Rows from block 2 of the encoder, named by matrix and row number. Each number is 500 + 50 x the weight over its row's rms, rounded and kept within 0 to 999. All counts start at 0. Numbers have three digits each. After the name is the row's rms in percent of the matrix's.
# fc2: MLP down (encoder.blocks.2.mlp.fc2.weight, 256x1024), inputs 882-1023
fc2.112 091:453500484548533522433553446592509506502433475498441496533405526492507538411465530435497491539541471525461409527538479410503548562572396525593459526465486483520370538528523564468457505505470493511561541533506478447472606468458473504440535383494490458551443446532514412508553544416491526480597468690562458488582613438500506542515463584446532369498512527463527523452435459451464552469512487540441473508475463510540338419333423477
fc2.113 093:487478493509525565504517458519574524493514552558456456547377527555400495528489569439491509418424489529501479449384504516551425402523501468430448575579434498562489618586421462490454466515635465505472465508508540518602426497558493510475477485496473484556403495498579463417476466635472499546533508506546609513535446503571541544433491569464558477476619467309457477475439466482482511502458502538589480605569446531487495562481488428
fc2.114 100:485437430508523445539426572463506528448407510569474573535524509496430447511481478539497504448495510558476461513477547501537418434518512532369499481486505546417420487520539503442456452482534506444489539360444479534433479493442501491565449558549517467440513469511460504482389508555458520501429470525504424472533479542465564495520488431537543442506526482524515468500432500425548527501420511503483551433449446587468447516523567560
fc2.115 103:451506498325440516469486433480586501541510579500458543493554501471437420524526606500508573475521562473462500529529470526512564482556446447611474468569510497469493560460461613562485525523458535496412417586463523440454523461471327508595527490519521507475398526532451514525604488431510474504481478568496464433469518508435467553480412465453515572488521570565557483506516567513501429496457563514476396502452523459505561575480505474
fc2.116 102:393443496410553475539431573456408515556486564520509501578574461393579557477528485522424470492506431577544499517558474541502526452531520477495499547500498493524534518554451456482533608441593444470550421598569492458391516460524500479478457597481485561513424500507460464479534526561457407461531553421506502537546563431528527436467469447544531519453524504559600443513371474524476435557533534524518497567468469470524504530483482510
fc2.117 093:582450473594517543457422497566456529472509493435488415515592489518507402548519559479474589506503486500430562431465470467674501580501489513406506519520449454537572515512396433434421562538478427444533574504483480485453483488468567575524515560570501583584514516532530523528388437547553470528390483550550496510479522496553489496545458489543560507544488556454534499514496458553469545520523504544496510449456515460460506529464477503
fc2.118 087:472464470489544515443546468472470540447519508576459510479490526478552584474512472412547462583509574495653527475511483396470447450490514460512464453495476603590549454451490444485551487594617476479552485520544488521460576533442508508433481499451453561494531460541454501523530534534497425478511426443510536467533523530545531495576457400496486511508413479574467455573473560411488543480555501477484453563483520362564426448461509536
fc2.119 089:533471484433518480491460478573456498440581402537576489533506568536535553472492527497458497496477492594434541478553534495481538510488494521515541438431518491466503419572467642516499518531440583469538482493483612521458418479573456559444507553535483454507524458404449536481440511429499537533469498500479489445557453538487558555539515438601436567477571472483467475529493512479479539463565507526459486478525427505478541475534463439
fc2.120 105:534425541458392558519614470495457501543516578455487541493568459405505521561568502420532564500562606555433489487438534451479653420561463458461532513547529499524475474515456561496446497488476437525420616661523535590464521439571421512486451571497561528535513566481592455507583520485547494508483550542542425493574507503505510649465529488449483465522531569549592502524543502522501446529545524499534490581518522571496465490507415570
fc2.121 104:476486457483462475507441529513497541442536405502519469415498523494533443520538526441554496542463409537537453477511529495470519521426499446460424465451518506453440504455467551497425505478522484478494555519554508499498558454595441409563521468465512483539594499524604563558565469529512517564596509426483562556516527459430526560488503560520459475448491517495476464511533509488462517459485458516446437462471480434561461439510426470
fc2.122 106:509547538567487397449459585466552458548507563450470544564479557458594499484487489427509468513591577485515473456465552505487419500458574567469492464407492367452527553574519556540481489535506450501483447446572554513613576528496468512487492479459548421523470437467633520532422595528516463487510426606498524553532534533545499491540587532490472422478469406451585581486560544548523619539476467442404530545504495519476508452442547558
fc2.123 100:479510533561520454475548478489512545498543471437529485512495486465402471487439514499450450513440463412450469491529583461497493543495577422433472440510528557442499399455498421486491536433492534522441573442493553461529447518470529468565553502525410469448544526449525535465483423421521497577491522413489478586519467519393401608507532489515440476564563439468541550476571486587527458564467575548504544529477451570493493519477619457
fc2.124 105:450546547542576490477559448545494463408508539485503489502486492497424526516481503542507490490507548523559554449450571430524428377478565549505535501551466400492535456430519421437546482551512512519475474436524507505447468600498581612483454484580601401500465431489503473450457519554473515378481434583429521473462555498525433516426485535465448480425423492524515499558553552499563486574533536487421507480491474503441483542549487493
fc2.125 112:449409437504525439559529627504562448480461543542529538572506481490477508545577496525543421457517489469527479463484477368492541415431547511543435472521465558459493519446473464535365561461454449538459503568573572491513563519529583493416461399493390427451566508445596530487499494450551534550500549580485440470547509544545551450581561526511557500566554425521541521498457501512535515474469591419487513508404420478525496489573603509
fc2.126 109:513453478591389484544461518515494521541444443500413472451522535597513486594552451475513468558570456456515514482463535523557648562426405564589452532476462454465452440551499519571471432424520538466493516521511470511550491463557410406503404503482518498471522510456508584431455453473518513565503492466519508495477525499508435537470568469480490522513469497474547465492463562519501504543453519407416529461526528427570431421511570469
fc2.127 104:550564452577490553542405458450470504488528518533525498554506420572445539513515463487572493544514533543445522466412469449574466612375480433460460544476494518444593538497476503440566487506463453484552398572527486465517529501512527533430573444524523519521440526544547502448534375499529474485438452551474594533541464465579444521494509488459505483516442566483508496475432553486388459580456581488485458545576525548458533396545480535
fc2.128 113:509521479419419509404450472489487536427539558480554558515573565482502469519440538463425525441501459551578484455454512547527524499565472447465569464525454529510518470437497471537553443541566546650550471468508441499459467556488406464555570505479516522549497472510408537447430495488471448494603475488522561534459439595527450526570617417542524504472525483520505486511393496393538496528505540527463559541501526590522482538522349549
fc2.129 099:437537607466507491522527524537488501422480381496573499369474503472534492525506491545479509566569510507430412491547510570542634529508454533526464457498511550506494538422583492484416508496418554476503591405533429458421496521531520447513508569463579552406655597513479536525494547456496546469507463556555499459451533439531518552484537469463485475543477496551499563497530558570493463448475526526503486486483486438552496540450514622
fc2.130 102:456539504546491501474521463507539476535485465509547488467466534481505442438485484453459504477477477505535518481442662393561445579486555563345510496488467529496487449409523524470422499453526447512459507499511514493582485512466567508581487513516490518426444476510572614487514480503474459466549488361545594492531481537514479445489530515549441486488483422448420467523532499508474502513508499494500464356525483393410538544514502504
fc2.131 105:377469504512508525536592491361492527456521470496458483535523537448510524380506487506496480496474452469515474404454623523527571529473424460404463375511467497461399502437453608457543576422483485494555505469470552427444547518511585564404519403446499560473552528540494519395553455468551540499480465445564560479435496529524451485534470577569477471431525511466498510528470570538476520499446557498489547431446508494526445408459623548
fc2.132 086:457532478541547436469494505532547519430520558598502542475474504461484517531511524530528493542557496457492532510558458488488638483532544470522513452453380520469530571478489465508526512446555544515471465489523441557501554509459432526507447548616426514460559536583567491436502536457433527459538476503429532522478508495515518481507479501563575501422498502445466477512510401526444457484435503456422568463482489474488468526540537532
fc2.133 106:472473497537630531446450491531549453479440520463415471456526568438528506612532531522589477532466455562566579558437522560475582435515474481586499605536466497540461563464568465543489481475486465561535542599476536468459471435508561445537467451473513523530535477560494493560467497539529458531470408449468593489443554531521478496532534529478517542441553551473554436404511431520430502575572518427483469483481558445545475499461423439
fc2.134 102:520483603514469411513497501476482465432513512526475449519527486448416555413443554533547454421523518574450499461498511530555497532521498498483493528568434570488476530596563516489526516469482472452559512487434543420515468575504496531481436593508561441422520443425562564516540431450536513548555529512516549458459512497512539495534585357484503488516445548513586543596534519511462450578411462492533575627502494455436490552579515476
fc2.135 121:528457433465369479467481473459568464496483520553493482450495476509385575589518430463581562423474524483447586481535528493514580461475545556468415537504521525439487402585472481496411519438523484520463499554435419525514483541503498512467462530461438665459457497567596469586475404484497507518574527443469463434496463453504469525471608455549506536514549498609434585452474477539447479590551436460476522517480421523456451553460391555
fc2.136 096:548559449583509486517490421541516473468515506462508524429549425477501514532417540624534510550456392477522634546514370532568628490431481450493472446499434491561486567566616453580519577500563532497587585491433473452506516500598485527570459466438456493499374485566516499446495494585470455522549507507467547552478447515535431505515439467423438518604454530538521522523530513496444501569488487451468514559544468434609466455591463554
fc2.137 094:444419526522548584525486438517474471478478531541411522609435447472402534551447518500528495428464580539464493473486560440489531418437471473331570454548481502471489491519476555512509475569602516479456459484523505436630704436492492463565424437533566476424429483622483497466404521528485584494546615350489413645474521519528536508483482454522551438540541476482507371506482541547531453591460432529486566519553464569495400523546516512
fc2.138 089:454605540517598461554366507536424529551418511503543476595464438455562541487472441504478525555521552480477480481511495500480462465506467559426383510454437482493488495516495437520560500461479663531487432636494468441483521471523426500510487454575538472600463497506470532475537442511427456495439506522492530447534485523527570458644424492433476462471420554427561510537421443490554533451456560477571446514598485463619491560503575462
fc2.139 095:546479562473417559542383492470419481538426504526533450492508503489425470439468476426441481456503427513416415531415523508466539478490474502516483467514510449454539528486467479499539539519471371508459467499507374502476474558512498519479459478405475537461486424524635476524505423492535496532500554500538441446573493442591549451458434454434478519537555376470490502503473549524475467552493553455523506550452469526422471469520595503
fc2.140 100:510497552493570523536453515500505412538509475444480500509401409475467422510483536557535480564512497503535553508626481479497428493506533591660508485495530411575493604503505532536528508544463539492515551522521461494591416443475451522473448529548447502521522590499395488529523575439410527528490549492539460458490468423581514519497467507476530514515465473540530494503447586422432501530435510455332526594448557515482519428571351525
fc2.141 101:443491459444494552493524592478511533590437493567574429469495527534533534472507528496577415466466552532441394446432486545459566530523544512491577507492569433487538468545519505432492567480514568454456484423524432475526529509497503518501431520474538439470632562502546449473463493449575519521514468536581436511494479481549559469620562518479555587504559483522402540542496426469454573481493582536580509572476442397526559543537585498
fc2.142 105:486542499475564587553438523450503508429588443541468555505484539586414592469488581508445505519587514504464494408504505481514477540532421430465536396530500647463597501538470507510532540457461507560545492358484532517534483606478596515512482479453546469513454520426502566444457462567445544479486501556493484569500539426418476514584404498561554400501419497545431490468527469483574522459488479460496514456476523545500398610520351533
fc2.143 100:540606496515421484397587524438634481474447404491444506523467506515498590453506572486487496442521504440491469535555463533463542501516528482461595478501500497535575492565552485540507555470549501538386473537510558552511563486394502484464510452546535451584517627490490478513486497522526434522463436529545489556531597558478438517561593595485465517570508523474540503484469493463551527558513472504435497573539501610466486535479425515
fc2.144 105:431456539468394477412562506526442655466487489449550430456471590466623442554450498553465541378513497434579531500551498553592485549497545528523535516476511497453499597575512509464549489431476525445452529436483435475476416594532455477496441522498478541523512595548578504580477424502528520460517495418576500501554428510477500511450567460449513511576578536518547550470490449569405483500524501486537466540472466527484469440542495513
fc2.145 102:462517467542479546498591517419529532441516481531547485500467437544557479437446380510510519515538571443517504437493542456448634571491468450444470552519463500433432435463564508560367464425506455478465558558545553479440514480537597472569504438595473603477449468481530499487437398481589550519434514419472445563458662526536547503597450605556514455532494442424480541517447529507424516450478471519564526393568472505475449460462532508
fc2.146 097:532542533382458489495471421494470522473495523482524503427492590510422483521486559398481513529560487496523485568498496379499569566441465488509499482472531400573479460492548527502438477469501553480475405589509413484594513563430491495482491569429487576403474528467541521516504441479512495582500521460475463414456477501467542594500495524521600480539554602443515532512545468528572497415482454510402477480407573536436582482462478436
fc2.147 093:545525504532518538499454483477546502545624513407609560476544550521505486528548496452523549463523549560502553479502537500453485547429444506465536515460474456460484493572567569550342444518467506468566415618546526440526536503535463530570476505467468528442501511582492471538487463513460483459571601432458509569513461515522516447413461479555513451454532458511516502526449512659475568612482439592550545488476546382516548528555652555
fc2.148 105:569432488409533495465524513553529492525442551503498587457444456467490470487512498543457480543463539425521433495503465517579501513448424524465449495497504572517532427448497451565488525476525531401539598523556483507445571509466563412459578409538518537626474434496400551421543370426468486522441537434543576543522484394521379509515548538501511586465443582517511459516452395438437495469463502547507480456638480451477521519517519541
fc2.149 084:521441503588519551574436586441510572522486493538538493513511452430484515479532593593559519486548565456514501463530568503589584482513506428474583530533536559359499469478518496489482455544359587545461497489474469479509490549510480434527525538498447465448593467465443561638477515427608505450469482499524524392401477453522509533387487456566494427550400513530475500430479457523450571407463442452538474556518458419497433575511556515
fc2.150 105:506453519509552531487421579544447487570534459518539371439430505475507523525502544444496485517482502469451446507460541450524528558491487536376422508521465486519521517521529487503464505600437442499477491524467443527515466457560510497431490469505441449527441512512457569541405472374541565478459452515564485414525424396436470509467417451531467554477516439487566562521490453412487521431532467558446493537445464500538552475365506425
fc2.151 099:457483558526514504546484490567501504504550517544465478471403426494576428581516619534520569492486541453517537462515508556499477502601497545525489569548481580489395443467438487502482493492523524415443514548514529498524446607463506478466563529462516470498630456478432576511530480420545524511577524459485481583466478649500472559549393577562523442439434476420502554479514532517524443499578521512548417361446588399457443585467510565
fc2.152 102:456512560478454505416474569497583524484522426427476495506554571461507468465360531459500514541442466479520568522457535539493435568457535469517494486466528506488484544501413502538460525537553518466385460531572478457463413563567538535538577448462578618489420459532546523443466477519489651463487472526571420342462451445525544514509389443545494477507542504513585494530473462509468533494507390513604454402524499473556465493602518358
fc2.153 102:452445557540533544558564545505513487451449425554488527462423418389421480432441494494493546474594509497554502457423522519445504399505506506404565473515530545455579475475465465524531484564547580537461467427492479449521520548423439472472525530514492509588480569553392488551441519480553416416569473443541577553434401518447516524527589552535491515492486428619503558462463493454514534456516469477632597417564490557519558562529432546
fc2.154 096:594485451557581518564593470552444472461502441535546510435485565494543537553427608496549473416485449451443503528496521536427483508516570472368398439512533539435463517512525529452540477527483506546565464493488593511482454497438528553473485571494530513524460433464507511484496374452463426493457542543488492490506510519473406346471485639418469487486525443525473506511439535521425549416455489427563530575410496472501488553570488564
fc2.155 090:472524461535549543549510458510479340492440545475487593586518532596481475536646566507429435517454512463431580409486508524489507455475545513510516508499414518491486429521480454533431419492468483407521516534510559467434478447514500494564407476456584541583494557575411493513409512528463546419500494482582571631511573507532415494498545537589430478470442541520511436413442496394559550566501480473442576606563558552542425433432469500
fc2.156 096:457462474489450568493495519520448490463514450535514607522507482607533550536486498601441474494345513507510485418490433542503393505599555489551455428560485526495566467542568507466558559490519532560549464416342453503510369543400482395466462473471471333450552483420442463461469506557494491480550465473405509533548501493480436437456579486483542464529439426485492469529526574491520614596510557479428568694471478532469418418545437502
fc2.157 099:558497507450465416471487507467555519556500484441446451541456384469421535410505521423576476420495510554453523478432488463492419440465485509559412523571500433460532565535504429538459454518554506598492524480500528433554471518480481426412416462465481479476570521412556482535488598560542496590530540558461561494522520490425459440572552552507464404537516485534603540511579574488595549527474483481480379503481519554403533549465488525
fc2.158 094:450469585523468509563475550494578556517470609494440478494430359538457488599518473461528600491452515514527499520501493434503536603453536421492456518472465471559457497515514449519409545604581510436486467518508484551485429428577519454492511507476468504510451545558473424477582443528549490550495474487513528428522557507524578496561394486489439573562462482460500559430495468520425538474512464583540497533433505469525493534427478433
fc2.159 101:525488499546550567602523502459495532436533503463461557521491514514454512416536570502544433542536487574509482537499569496461478524547542509505516495559441451534504478481542489525581447455517486596584532601529503447571510488457514434484579509544445463462548387452579492452588463469460565420454535530472511520542543528525390513449526544456393477464482484446584544591531592471545557569570523428466463591536579507580430483513542526
fc2.160 102:428502522534442501518491451488553497502461379517520532371580555496477419544539589481478488456550525440497479478496463440547535594476486564419447506513566478439658557398547430491457550522512497554469547535469602476534517482492432438479357419542484494509505533447571525462547462546500512492503591414470535516477435484444525486613495426443490437532517409563471502530471451511530488474545503599526443499481421541489497482526452442
fc2.161 107:413487499487445488458454534448489426583426526629443530546472623490449497543515490350477504450422598485496451593422507465456524492509540421362495487513475558463564546498495570519485479537484479474438508458493479529498547432506466523486472592499480472493466516531562518492562473563451506473585565490551499538539564522413539543493365431508553573441565511464499545466479526420525502405468497531482468492440536442451558484403380530
fc2.162 098:483513408506474449534604538467437480552499520511462468437547521502498594510447490523419498447564476434475584473465439491510509387536483515537510427470500538500488436454480515487524545434545545519487484504495498515487481544439574534566558513506453555467519447543481553515441523530531485498436549513466454505473559432528463566575388548560537375538434571517511427559518527536485482447444498451567460491417568429385513424563408504
fc2.163 096:569514521505555473547479512498609518491538461397466390547475601512487503507443421481542535428492428575480529465485504543450548509437478490366418583535501466501495553491505483509612479540525559500428431509447471508418422489545537454494519471493444469522388497493460477483506413466490453429469404472472448468530442615482434490475479558464571521488478461413486601559496485484526450490511463553525594489530520483587440444481682430
fc2.164 094:503468539510573454517499521515441503457536404495482576456499486441489569461495559448499488530453499510537549511492568531532625432521505479480538493565411550549474512493548434470569493426498515574496469499474443509400533576521499525497486496485487487576510472538498626554413417520460460428493555411407544499463607549567541480527533581477488557463594470535528463461557488560557447527530508481502477547469494531551534599509540604
fc2.165 095:494602582484556488481563506569523594452536439487502522516541499450606541533554512396457518502498524612554550442456509547482417455567556564401533501501482604391471591551516523468461519543513530485538518398539508573428552543478548498578485619517588497509486542495528444549441571494509485575584484428512546498471462493526605488473496504456483425530540467493560544503441497467503431421551510594499529454418535452451548511509555427
fc2.166 098:516472504529450453466520647475594537458531442410541441464483479490487553438510485627540587484461454469458523571538431435526478445429449550447445516536492532459478576552435432538501479548535554525537452483405552545459518503505535500555462517547512511506537509464455488566547492405565444490535482505474457415487475521483557427525537574463525523584478441523578469509536451522467539502462617504580467585398489531525507533507433542
fc2.167 100:578415537467455529410444495522476462443499542533561531612549506520459574531474513564495550494485509467481487559497576544511587588490477545415474464456488476521518445454503427491516495490454528497469544510445494516455544601564507523500522493575510502539579545486381521514519444452544540486495508578518468595517447487458570563504503450514613532533402462490481494570460530473450550510444567455388475435596492456612546490485576513
fc2.168 095:468573563490493442529378477544490500483569541535494491591482446619520509553558448465502534497462413478497470485428469505547570474474522445475446499461558522452520460570453470490582519534399429521435498558500408529486484479495475523421531586517485368552387475554511475485534568588541480486530509508477539561544541486428454462583459504516452545477474479546431575444425468437468505480580394571586410490544524539570419568503508459
fc2.169 098:466581509556509490453487530495525447499418590453441465491529540528434488557454477544469537513583561481508518449526509483564380505466508538533507454445536484499515412638488541537580510414518625586522535530513422468548411513466508491403469467590519593551475555453485481433516506484613517504524556640491424544486504506451595574411514560482515493584480581505521462550517459443542527495485489504445500435537496561470438422548523458
fc2.170 091:470519494613517459561487495577493481622501486498503467465467598475478483499501496483476444510526500546484575551526532504529576612547562450494488499491552510486525513526568481527539486476532494581562381454542471518472470456492566485470593527431449483484488546472522489552524538392499584509521576495549512521508550516545499520379597459423593532602529415470491598424493461480383567490598516531552574406431564465508553525460456534
fc2.171 108:461463509422518516503571471491443408452485573541462480571412494490494503466608524566465597483543409502446524439461426421469568582584422499506549455457481474472542522476477473509461551504499464521474501535637496528470533532387526489534499536491491460519519552452394560453517495442478550513476518442501456492495544445549495538410489478459493503466457508495483527536481523484466410491492548470576496376546531582493572522584411479
fc2.172 091:517460498561545394533549546437423476527495580454426593482465466404447394505576484535468568438449469435525588561461495542493492530448496590438546486532543506494481473427559586511531468512420449482502524526510476507575501523436407520412375504459481436640563502496459439522409486467564514422441494452576603547470436478525545386514516491477470532466522474487489480557479479499539450503480396535508502394571502562385607534552489494
fc2.173 107:455606434489503510486492453484497494522501396461467421418475427489561480484472493524510558498438503549540531493486497472534502557527426413563449519474467510518509530462474501550516534504480552511460523381527478466461435502456508548489598331487516512529349443477538422541567482472547436427432428561562478551480514444467487418471522500517493499482427488616522466522567454512589482572470418565522502525527439518493527518547511464
fc2.174 105:462451536563420549554518360560470488430522535468463453538452471546497459583487499459565488472541513555494594494465577529555579403436444475503463568478465466534447551525548565528402412443524481474495478578499485562546524467627461524465479540463433460465496441460573581497576561607527548575413522589495560456424546496487498485520461503437482526488424471428579564504601526461484541536468566527541544461456579430638568470521485521
fc2.175 099:470441470613501599473545489517550484544402417509437493425530538530552460543509545478508483445450559454511451433500554501465511521514463444445610499464448466406603473605513522479473467528520552533484518390508544463440542537430518506583594464501412491349455531457448547526454505440552599464475425439514537570439549617460506414494561503519547512461454506568536455489554583538570649504547469491463521513459553474465577504452576609
fc2.176 108:643536485578532532508379482532462467507524506485548502466546497565445452537546556406542497481524550534410497551445565533464651419505444551498459477472492486413468521426470482445566538530614521591434481531488507526469473507541454536496483429510473462484502559509501469493544531486496447571486466512567476561547525471484454524553510499525434482490463396658486482569495454439550470632481465576577523529470537503474484446518534483
fc2.177 110:491482468472489498479443445432463511531553522483525476544555390488515464456484478504416527493562557525516438500451449449524453562458505493525514534511494440516524502455532567481459495499526477431530494492477569461518525484450445538517390453532442512581500469476533458467576601579522517551551494499555554530538492490512585527544527530482453394498515569613477508402518484501454570493541560581565524538453564529419530413477460472
fc2.178 109:496575484368513377460548490449460564558459477523558446464597487456574509558520503536439515432500448546542472511505363458506559439438493442573576450484520568542578466466471513464567566509496509477501522442519453516406473461486466423488529569484540536482491512457532464452557484562489472416426516437476479510463459491517466490487453481542567487486544476488537467471436504503511473410432593553521493598442532545513387463529523463
fc2.179 084:514451508486469509443466619479486458481469494484533507628536536548513499562509503572435445463456488528577501533421455497430488549492480477505371471525620457476473475455544552593456517473436432447459555467503548515491533489429503502513457475464451424579501501486465459468453513516561549508434531433472437487549464512522534536425462501443540482510506452533427540464482478387502529442611414436495606318505448492417620524594468504
fc2.180 097:579470407454464495520490537534525398445540476599588477469493507571442474519498450462564522474520445390424422505449500452425558545539589488478509432583553549503400430423533527532498519505541434530479479505525505621501480569505488459484542486530443397476505489495454549539422395484404550472541530456505454441546524526562485530483446514502567555492503502502476554505500484487455426445562446452453506475493528498501452534441556530
fc2.181 089:561478525495492495467507475580513495468480485531447520545424564526487503556467553500524519605582519442426623541550535436486452514518400579453577503594482542521561536513520448563422496430581496499479552535528594533451471623469482498536564548505427535505456481506453502461470524436595490517488476498501533499477469509520573503618483513537478452514530592533506471561518565552477446400509579397420512450590487487497465541459387498
fc2.182 093:524517501513515486534502547573466494612491544571509541524583515456556533539431615468461569510456489584480415537554468558554548393582491471518506547579508505563537447570516444412521512574499509458527562540560550502537488435478414485472549543443494446423458508474518443544557529479479402555525511408548571457478521495501562507530528438475507458586512531500468492488507416463463445501482489482364536449496576483489500427478559468
fc2.183 097:561496492437516499444499417417546455425454526508489574555427543530513498504535552502496530539472499487497500499442473457485350484545508514454599557539508479447528505527483472454547465511499468508551536506504454613404494469484530539483605537513516474579454548504478473522499453526521573525526527446422575507539480523462580407531514445459436491453597520588421441478455543448510473548510419489485511407461538563481546535497532477
fc2.184 102:526497471592474494469533510526493508450447501554459519453560462471455523493470517525511452412459577430477435470438506500449487518506521501524560477577380529467496498552581540502398431519509407560467478499475544471530489523589574512560541533508477479479437494478456606541450377458511509528515468421474389437465593570469442486449466519566453502463457545561476580512477544473545532466480426504564448434470611557563498592523391500
fc2.185 097:651561470475563600589476469448539446494554509530459599527487414468527474472486619402467526491629546558475514515521565439537423450547527455500487469537472472472520503522577579555460495480502456518515440469547450472535588487613496524424506530489499520432441525453625517387539526587416550526530578404466452510577600446506458454524500489528430542456479466529492460521447548451516487511562445524591606539491522522537517451443441492
fc2.186 093:466468531447495588468525482474438539489487501440467472562441505495512508407502415425469556498422487558530525642486573514486562443491509464442462469469464553526490464488471445536529498457552479457513469574473429429561411505520483435597441529559534537522413450540484472338617577513441515538511534517451546490462517512488465522508497519488386494513529488444543471549495589491594417557526636493516518508489571466445470455423439500
fc2.187 105:406499564521572473524553578485476502473527453500523514487451483481542496477510519576409435476477498536474489516486490543490466428576445447467520548472477469440454494517454466523436537543477487497520428343458479466505564443492455524449425515470534494544465437521613496542432585471529521495489483560516484521484407512506549529492593574541493479532454594459452506480560438511533444538515454507491526476404453590472448433425486519
fc2.188 105:509532514476414458499423472475539489486514528386567443466523515532463503464526502424490474491460599606534506420504527589477459489487495489443393471519471478484584498492481490415441580524493502486472442471373546551507532504554564525485615576486476514545506503547642480538518545546527492474451491561537506479567503502509457465464577540476608529480535466393516534440499463465497598531486494490529545504429546521534551438444472464
fc2.189 090:498401494445503540501493441390497442424473549502412486506576470542556554479468507435563538563464514498446484441493498576509527491466422443519525517500497449596447558541547449591496594441540549488558547465495478438511505594477543419564525465644512498530502412472623495464482484509499537412518621610459420522545562514484437594489469415438427456475456499471562490644560452467550566469453371480451613426488511535500573503478505444
fc2.190 098:352481513594504432519480585467512517433473433453489414433471525502542546568490531585430453477458502479501513467516481471514532582499439494514480451462527538510435440489450499445481527495546449477523515485504501507478488554504452509552519504471600446378557463536465478584402401372490445519407530437534480426479467479568529479472585604577517566531537494480478493497581463531503506568424410484495445564477600432527534432515424581
fc2.191 104:486528521495525505468505484540454432489515580427532490483454536509507459563538421425532512414526574450531462466490526593455511492512426461568437524456486534526497522593606594488529489434509474457591430402460508468524489502496480493480565517479447490476515510478554481506487560477503496443509529484389514448476565492466507476419507528482452502450548515515434489473437527543492535584472425467437494512547510525378504449469550515
fc2.192 106:453452493416479488546438546526555557538530511512521529438554497511435411527468427587579529470431409601553409487458486443464421425490509484508420482513560447489514536399469508496494477512464517479517546542529515547474565382489430489558442438507530505462488474518395470508531482588570401387516487506456592496470487445485466445512490526448475536484445550522578496474523480508522441517553495556512466594552480479538428476473356498
fc2.193 084:482499458468474364600457529502526554442543497531543550576560512508481418515406579526420475523481485484449511467439455474526476547505501491555518389532559476505516531541535474475520514515436506503489424552451633530452565471532579582619452524504526495370542542489524545406550436541554414442517441493408575482544610540418496537505486545519472415468402407487390469516482577520523530496510485495499477489465544542427477509504458459
fc2.194 109:466496491526491506564483450500426609538544476585552540448514474569539508439582542500468450552572468484487430516465449493543534590491522548501506499496553516467513533572529440511484518545532462480481445466590536499566579444610607564452547445522536520465478492449591485497563584483467444456528477508501432470482539506536539573494456556460552590494526394465617436503495479464525473434558511556506536491475555528493514442511542492
fc2.195 108:609506425474418525423548545480555511495490555474580480484483529642423547482592556569512487524471506469412468507470448583526462399538512438521570458513502552475479527513505531544514457531511461412475535446478567632474473528474528535539597466582556458460569548480437461569463559534533399426482467424472440508407494526393483468518521540481508391510450490560405571502542513414500492533410439551636552466473529440544564550479415508
fc2.196 104:477449500489416605514513459563530480426532436476528400439575464540511506608540484359514447484534548554543525542492470445476579491523518522539464487469481503486496565523432474429555522538531520437402560525520420506527437412558454453570485442563438446542477532499569469523585445530550458576477472496522504604480422505415534527500525538514562448499624506539410542472522479459406540608536469431467393469499503441434486450428517436
fc2.197 109:543529461438546501514437459480510461449533519500535393633490536507619474469484484452473571488515566532502372553502412399558512518502476486610425477483611416506399549341446512548520432487510492496454484602532487522398461463495380487515547458506444480571622535436609514556591472573522497412502422535569509392461516420536541506598459518529506536550398558516484476471515450491527446464528469493564542463477492418422595467428407451
fc2.198 094:580453472437491530455536555541506444500543590484504467465527524539593546505468522572555540513573592469528488522559567546531494518422470477647505478451496345580473477429488452498576443406412434451601429482495535552570575563518513377507399582498413511457436575537356594470591541520487439538447449562493599581403510449438503545436572464549462534519497499506518504614517394523448602415488497457453507443533511445490530483464402614
fc2.199 086:593435427533454423471468481491498398519426475448488447573534504512394548527493471500599485546512485533459520503512488505507416481542473525425489506428420492505555486542525495514555513543493550501478495474486432464365545494505474504446471470509511480487556498460476498550472493529534480451588439484425549490396497520462490440402592473550490463465379492460512494519441486579564437500443365565581560478544491454581469473493486427
fc2.200 093:463478472435545422481550390525472556483491496443496584511502447451483508463536437533412494563505604483433553605497435526519455537406586528484464523465447490596437490416490438457429507525590503443549490538521479576547625621520563540510525499445586548519496424592568516515431422457546604460476429523470569493477503432582475364429580543483557516509504437467502447545461496554536453422557512514443499437556528472470569503509605521
fc2.201 090:510534448531488536511524507457467460423486537556537406441404470514528505489430588548498454516447524466545573447456523570425494575533468496432498461492439489461642516523555495485514473537529401558618493573556556444467534551491538483534410540414493486451466468457517521466452519430427487509359538431423586501579456607405404449585581465535621498425522404422553528529545446489507473436487503541472456495487551507489452494516536509
fc2.202 104:459470473520515488538469501513537494502596544510501490469532528492486419467509424549425493602540557507474420515479523517535442499485552527541467508520621454518439482468476490454521527420460491460520474535593480604494562467512461556454513403444475485505457538465542527484583530607428497546477578632532522574568484561482474550503496476433520528505558610520489482515516489503580512527534465523450518515499474540477453404432425438
fc2.203 105:453587554376542459489471480415464519533435587557542434537541546448462587517583495507554525524534483600571517520443566519543476486555566482513539515573515536559464516433455429498501498542482505470515449483510534414524503535456439444484527405437551433504427499548368498511508478500474580503431408514489573447516468511401494444475445569480531471513471467555458524388524560554513407499504478550466494434453468474526454409532527536
fc2.204 098:439447571483453521483427536519496425489525497606464470518427544434683383490503489546542422566483501502496407479598399521457577523487426482545457460459511419527380535441413485523552479539506468435558512449545545562443504472485535469552535517516518478441438481460417510546490502477559487518494534615525517418520471557573472545478498537447497507503457512447540526506561501525485517458467507547467416443486513495541434370431538364
fc2.205 101:411494535537481539550546541528449521512498501597475501430482469544450468431453473547411509459478463406552532463493411491527458515505527493459510518512500501468549442430573458513528508474470494474548457436520534450546573562455554576578496525480494516451500491536426538603445564473565529474509471375569497475485509520491450514546479466508548430491485443478474528577497496574429509455577545484554521460508538497541543573486452561
fc2.206 112:467477506573533533466440534526508483574485566474493459409498502564442472491516538358498436511458565423489526500523536556520442415469516600475423453452544440532400392421464484474499427448504533517475480547552560516466469455453410520528543513401468531528528493504585510546507556454505483576494513617539471564516494456571535563486609529499532531456554639522544421457545507463539548448477422554493471582570571585478456464545548517
fc2.207 091:446565577508478478462498432511528418516519478622489466517516565424495518614478486400449547588542539454453511528388543477475425617482506503513429409490503473426475549555419533536512491522460544447497523507489620442612542455458502589528471619545553492502469508468571445527565488568434532465548491484536613495476588509521516541447380522565495598484542509532555578512545452562457449503499455457540443470562546503473513464532543444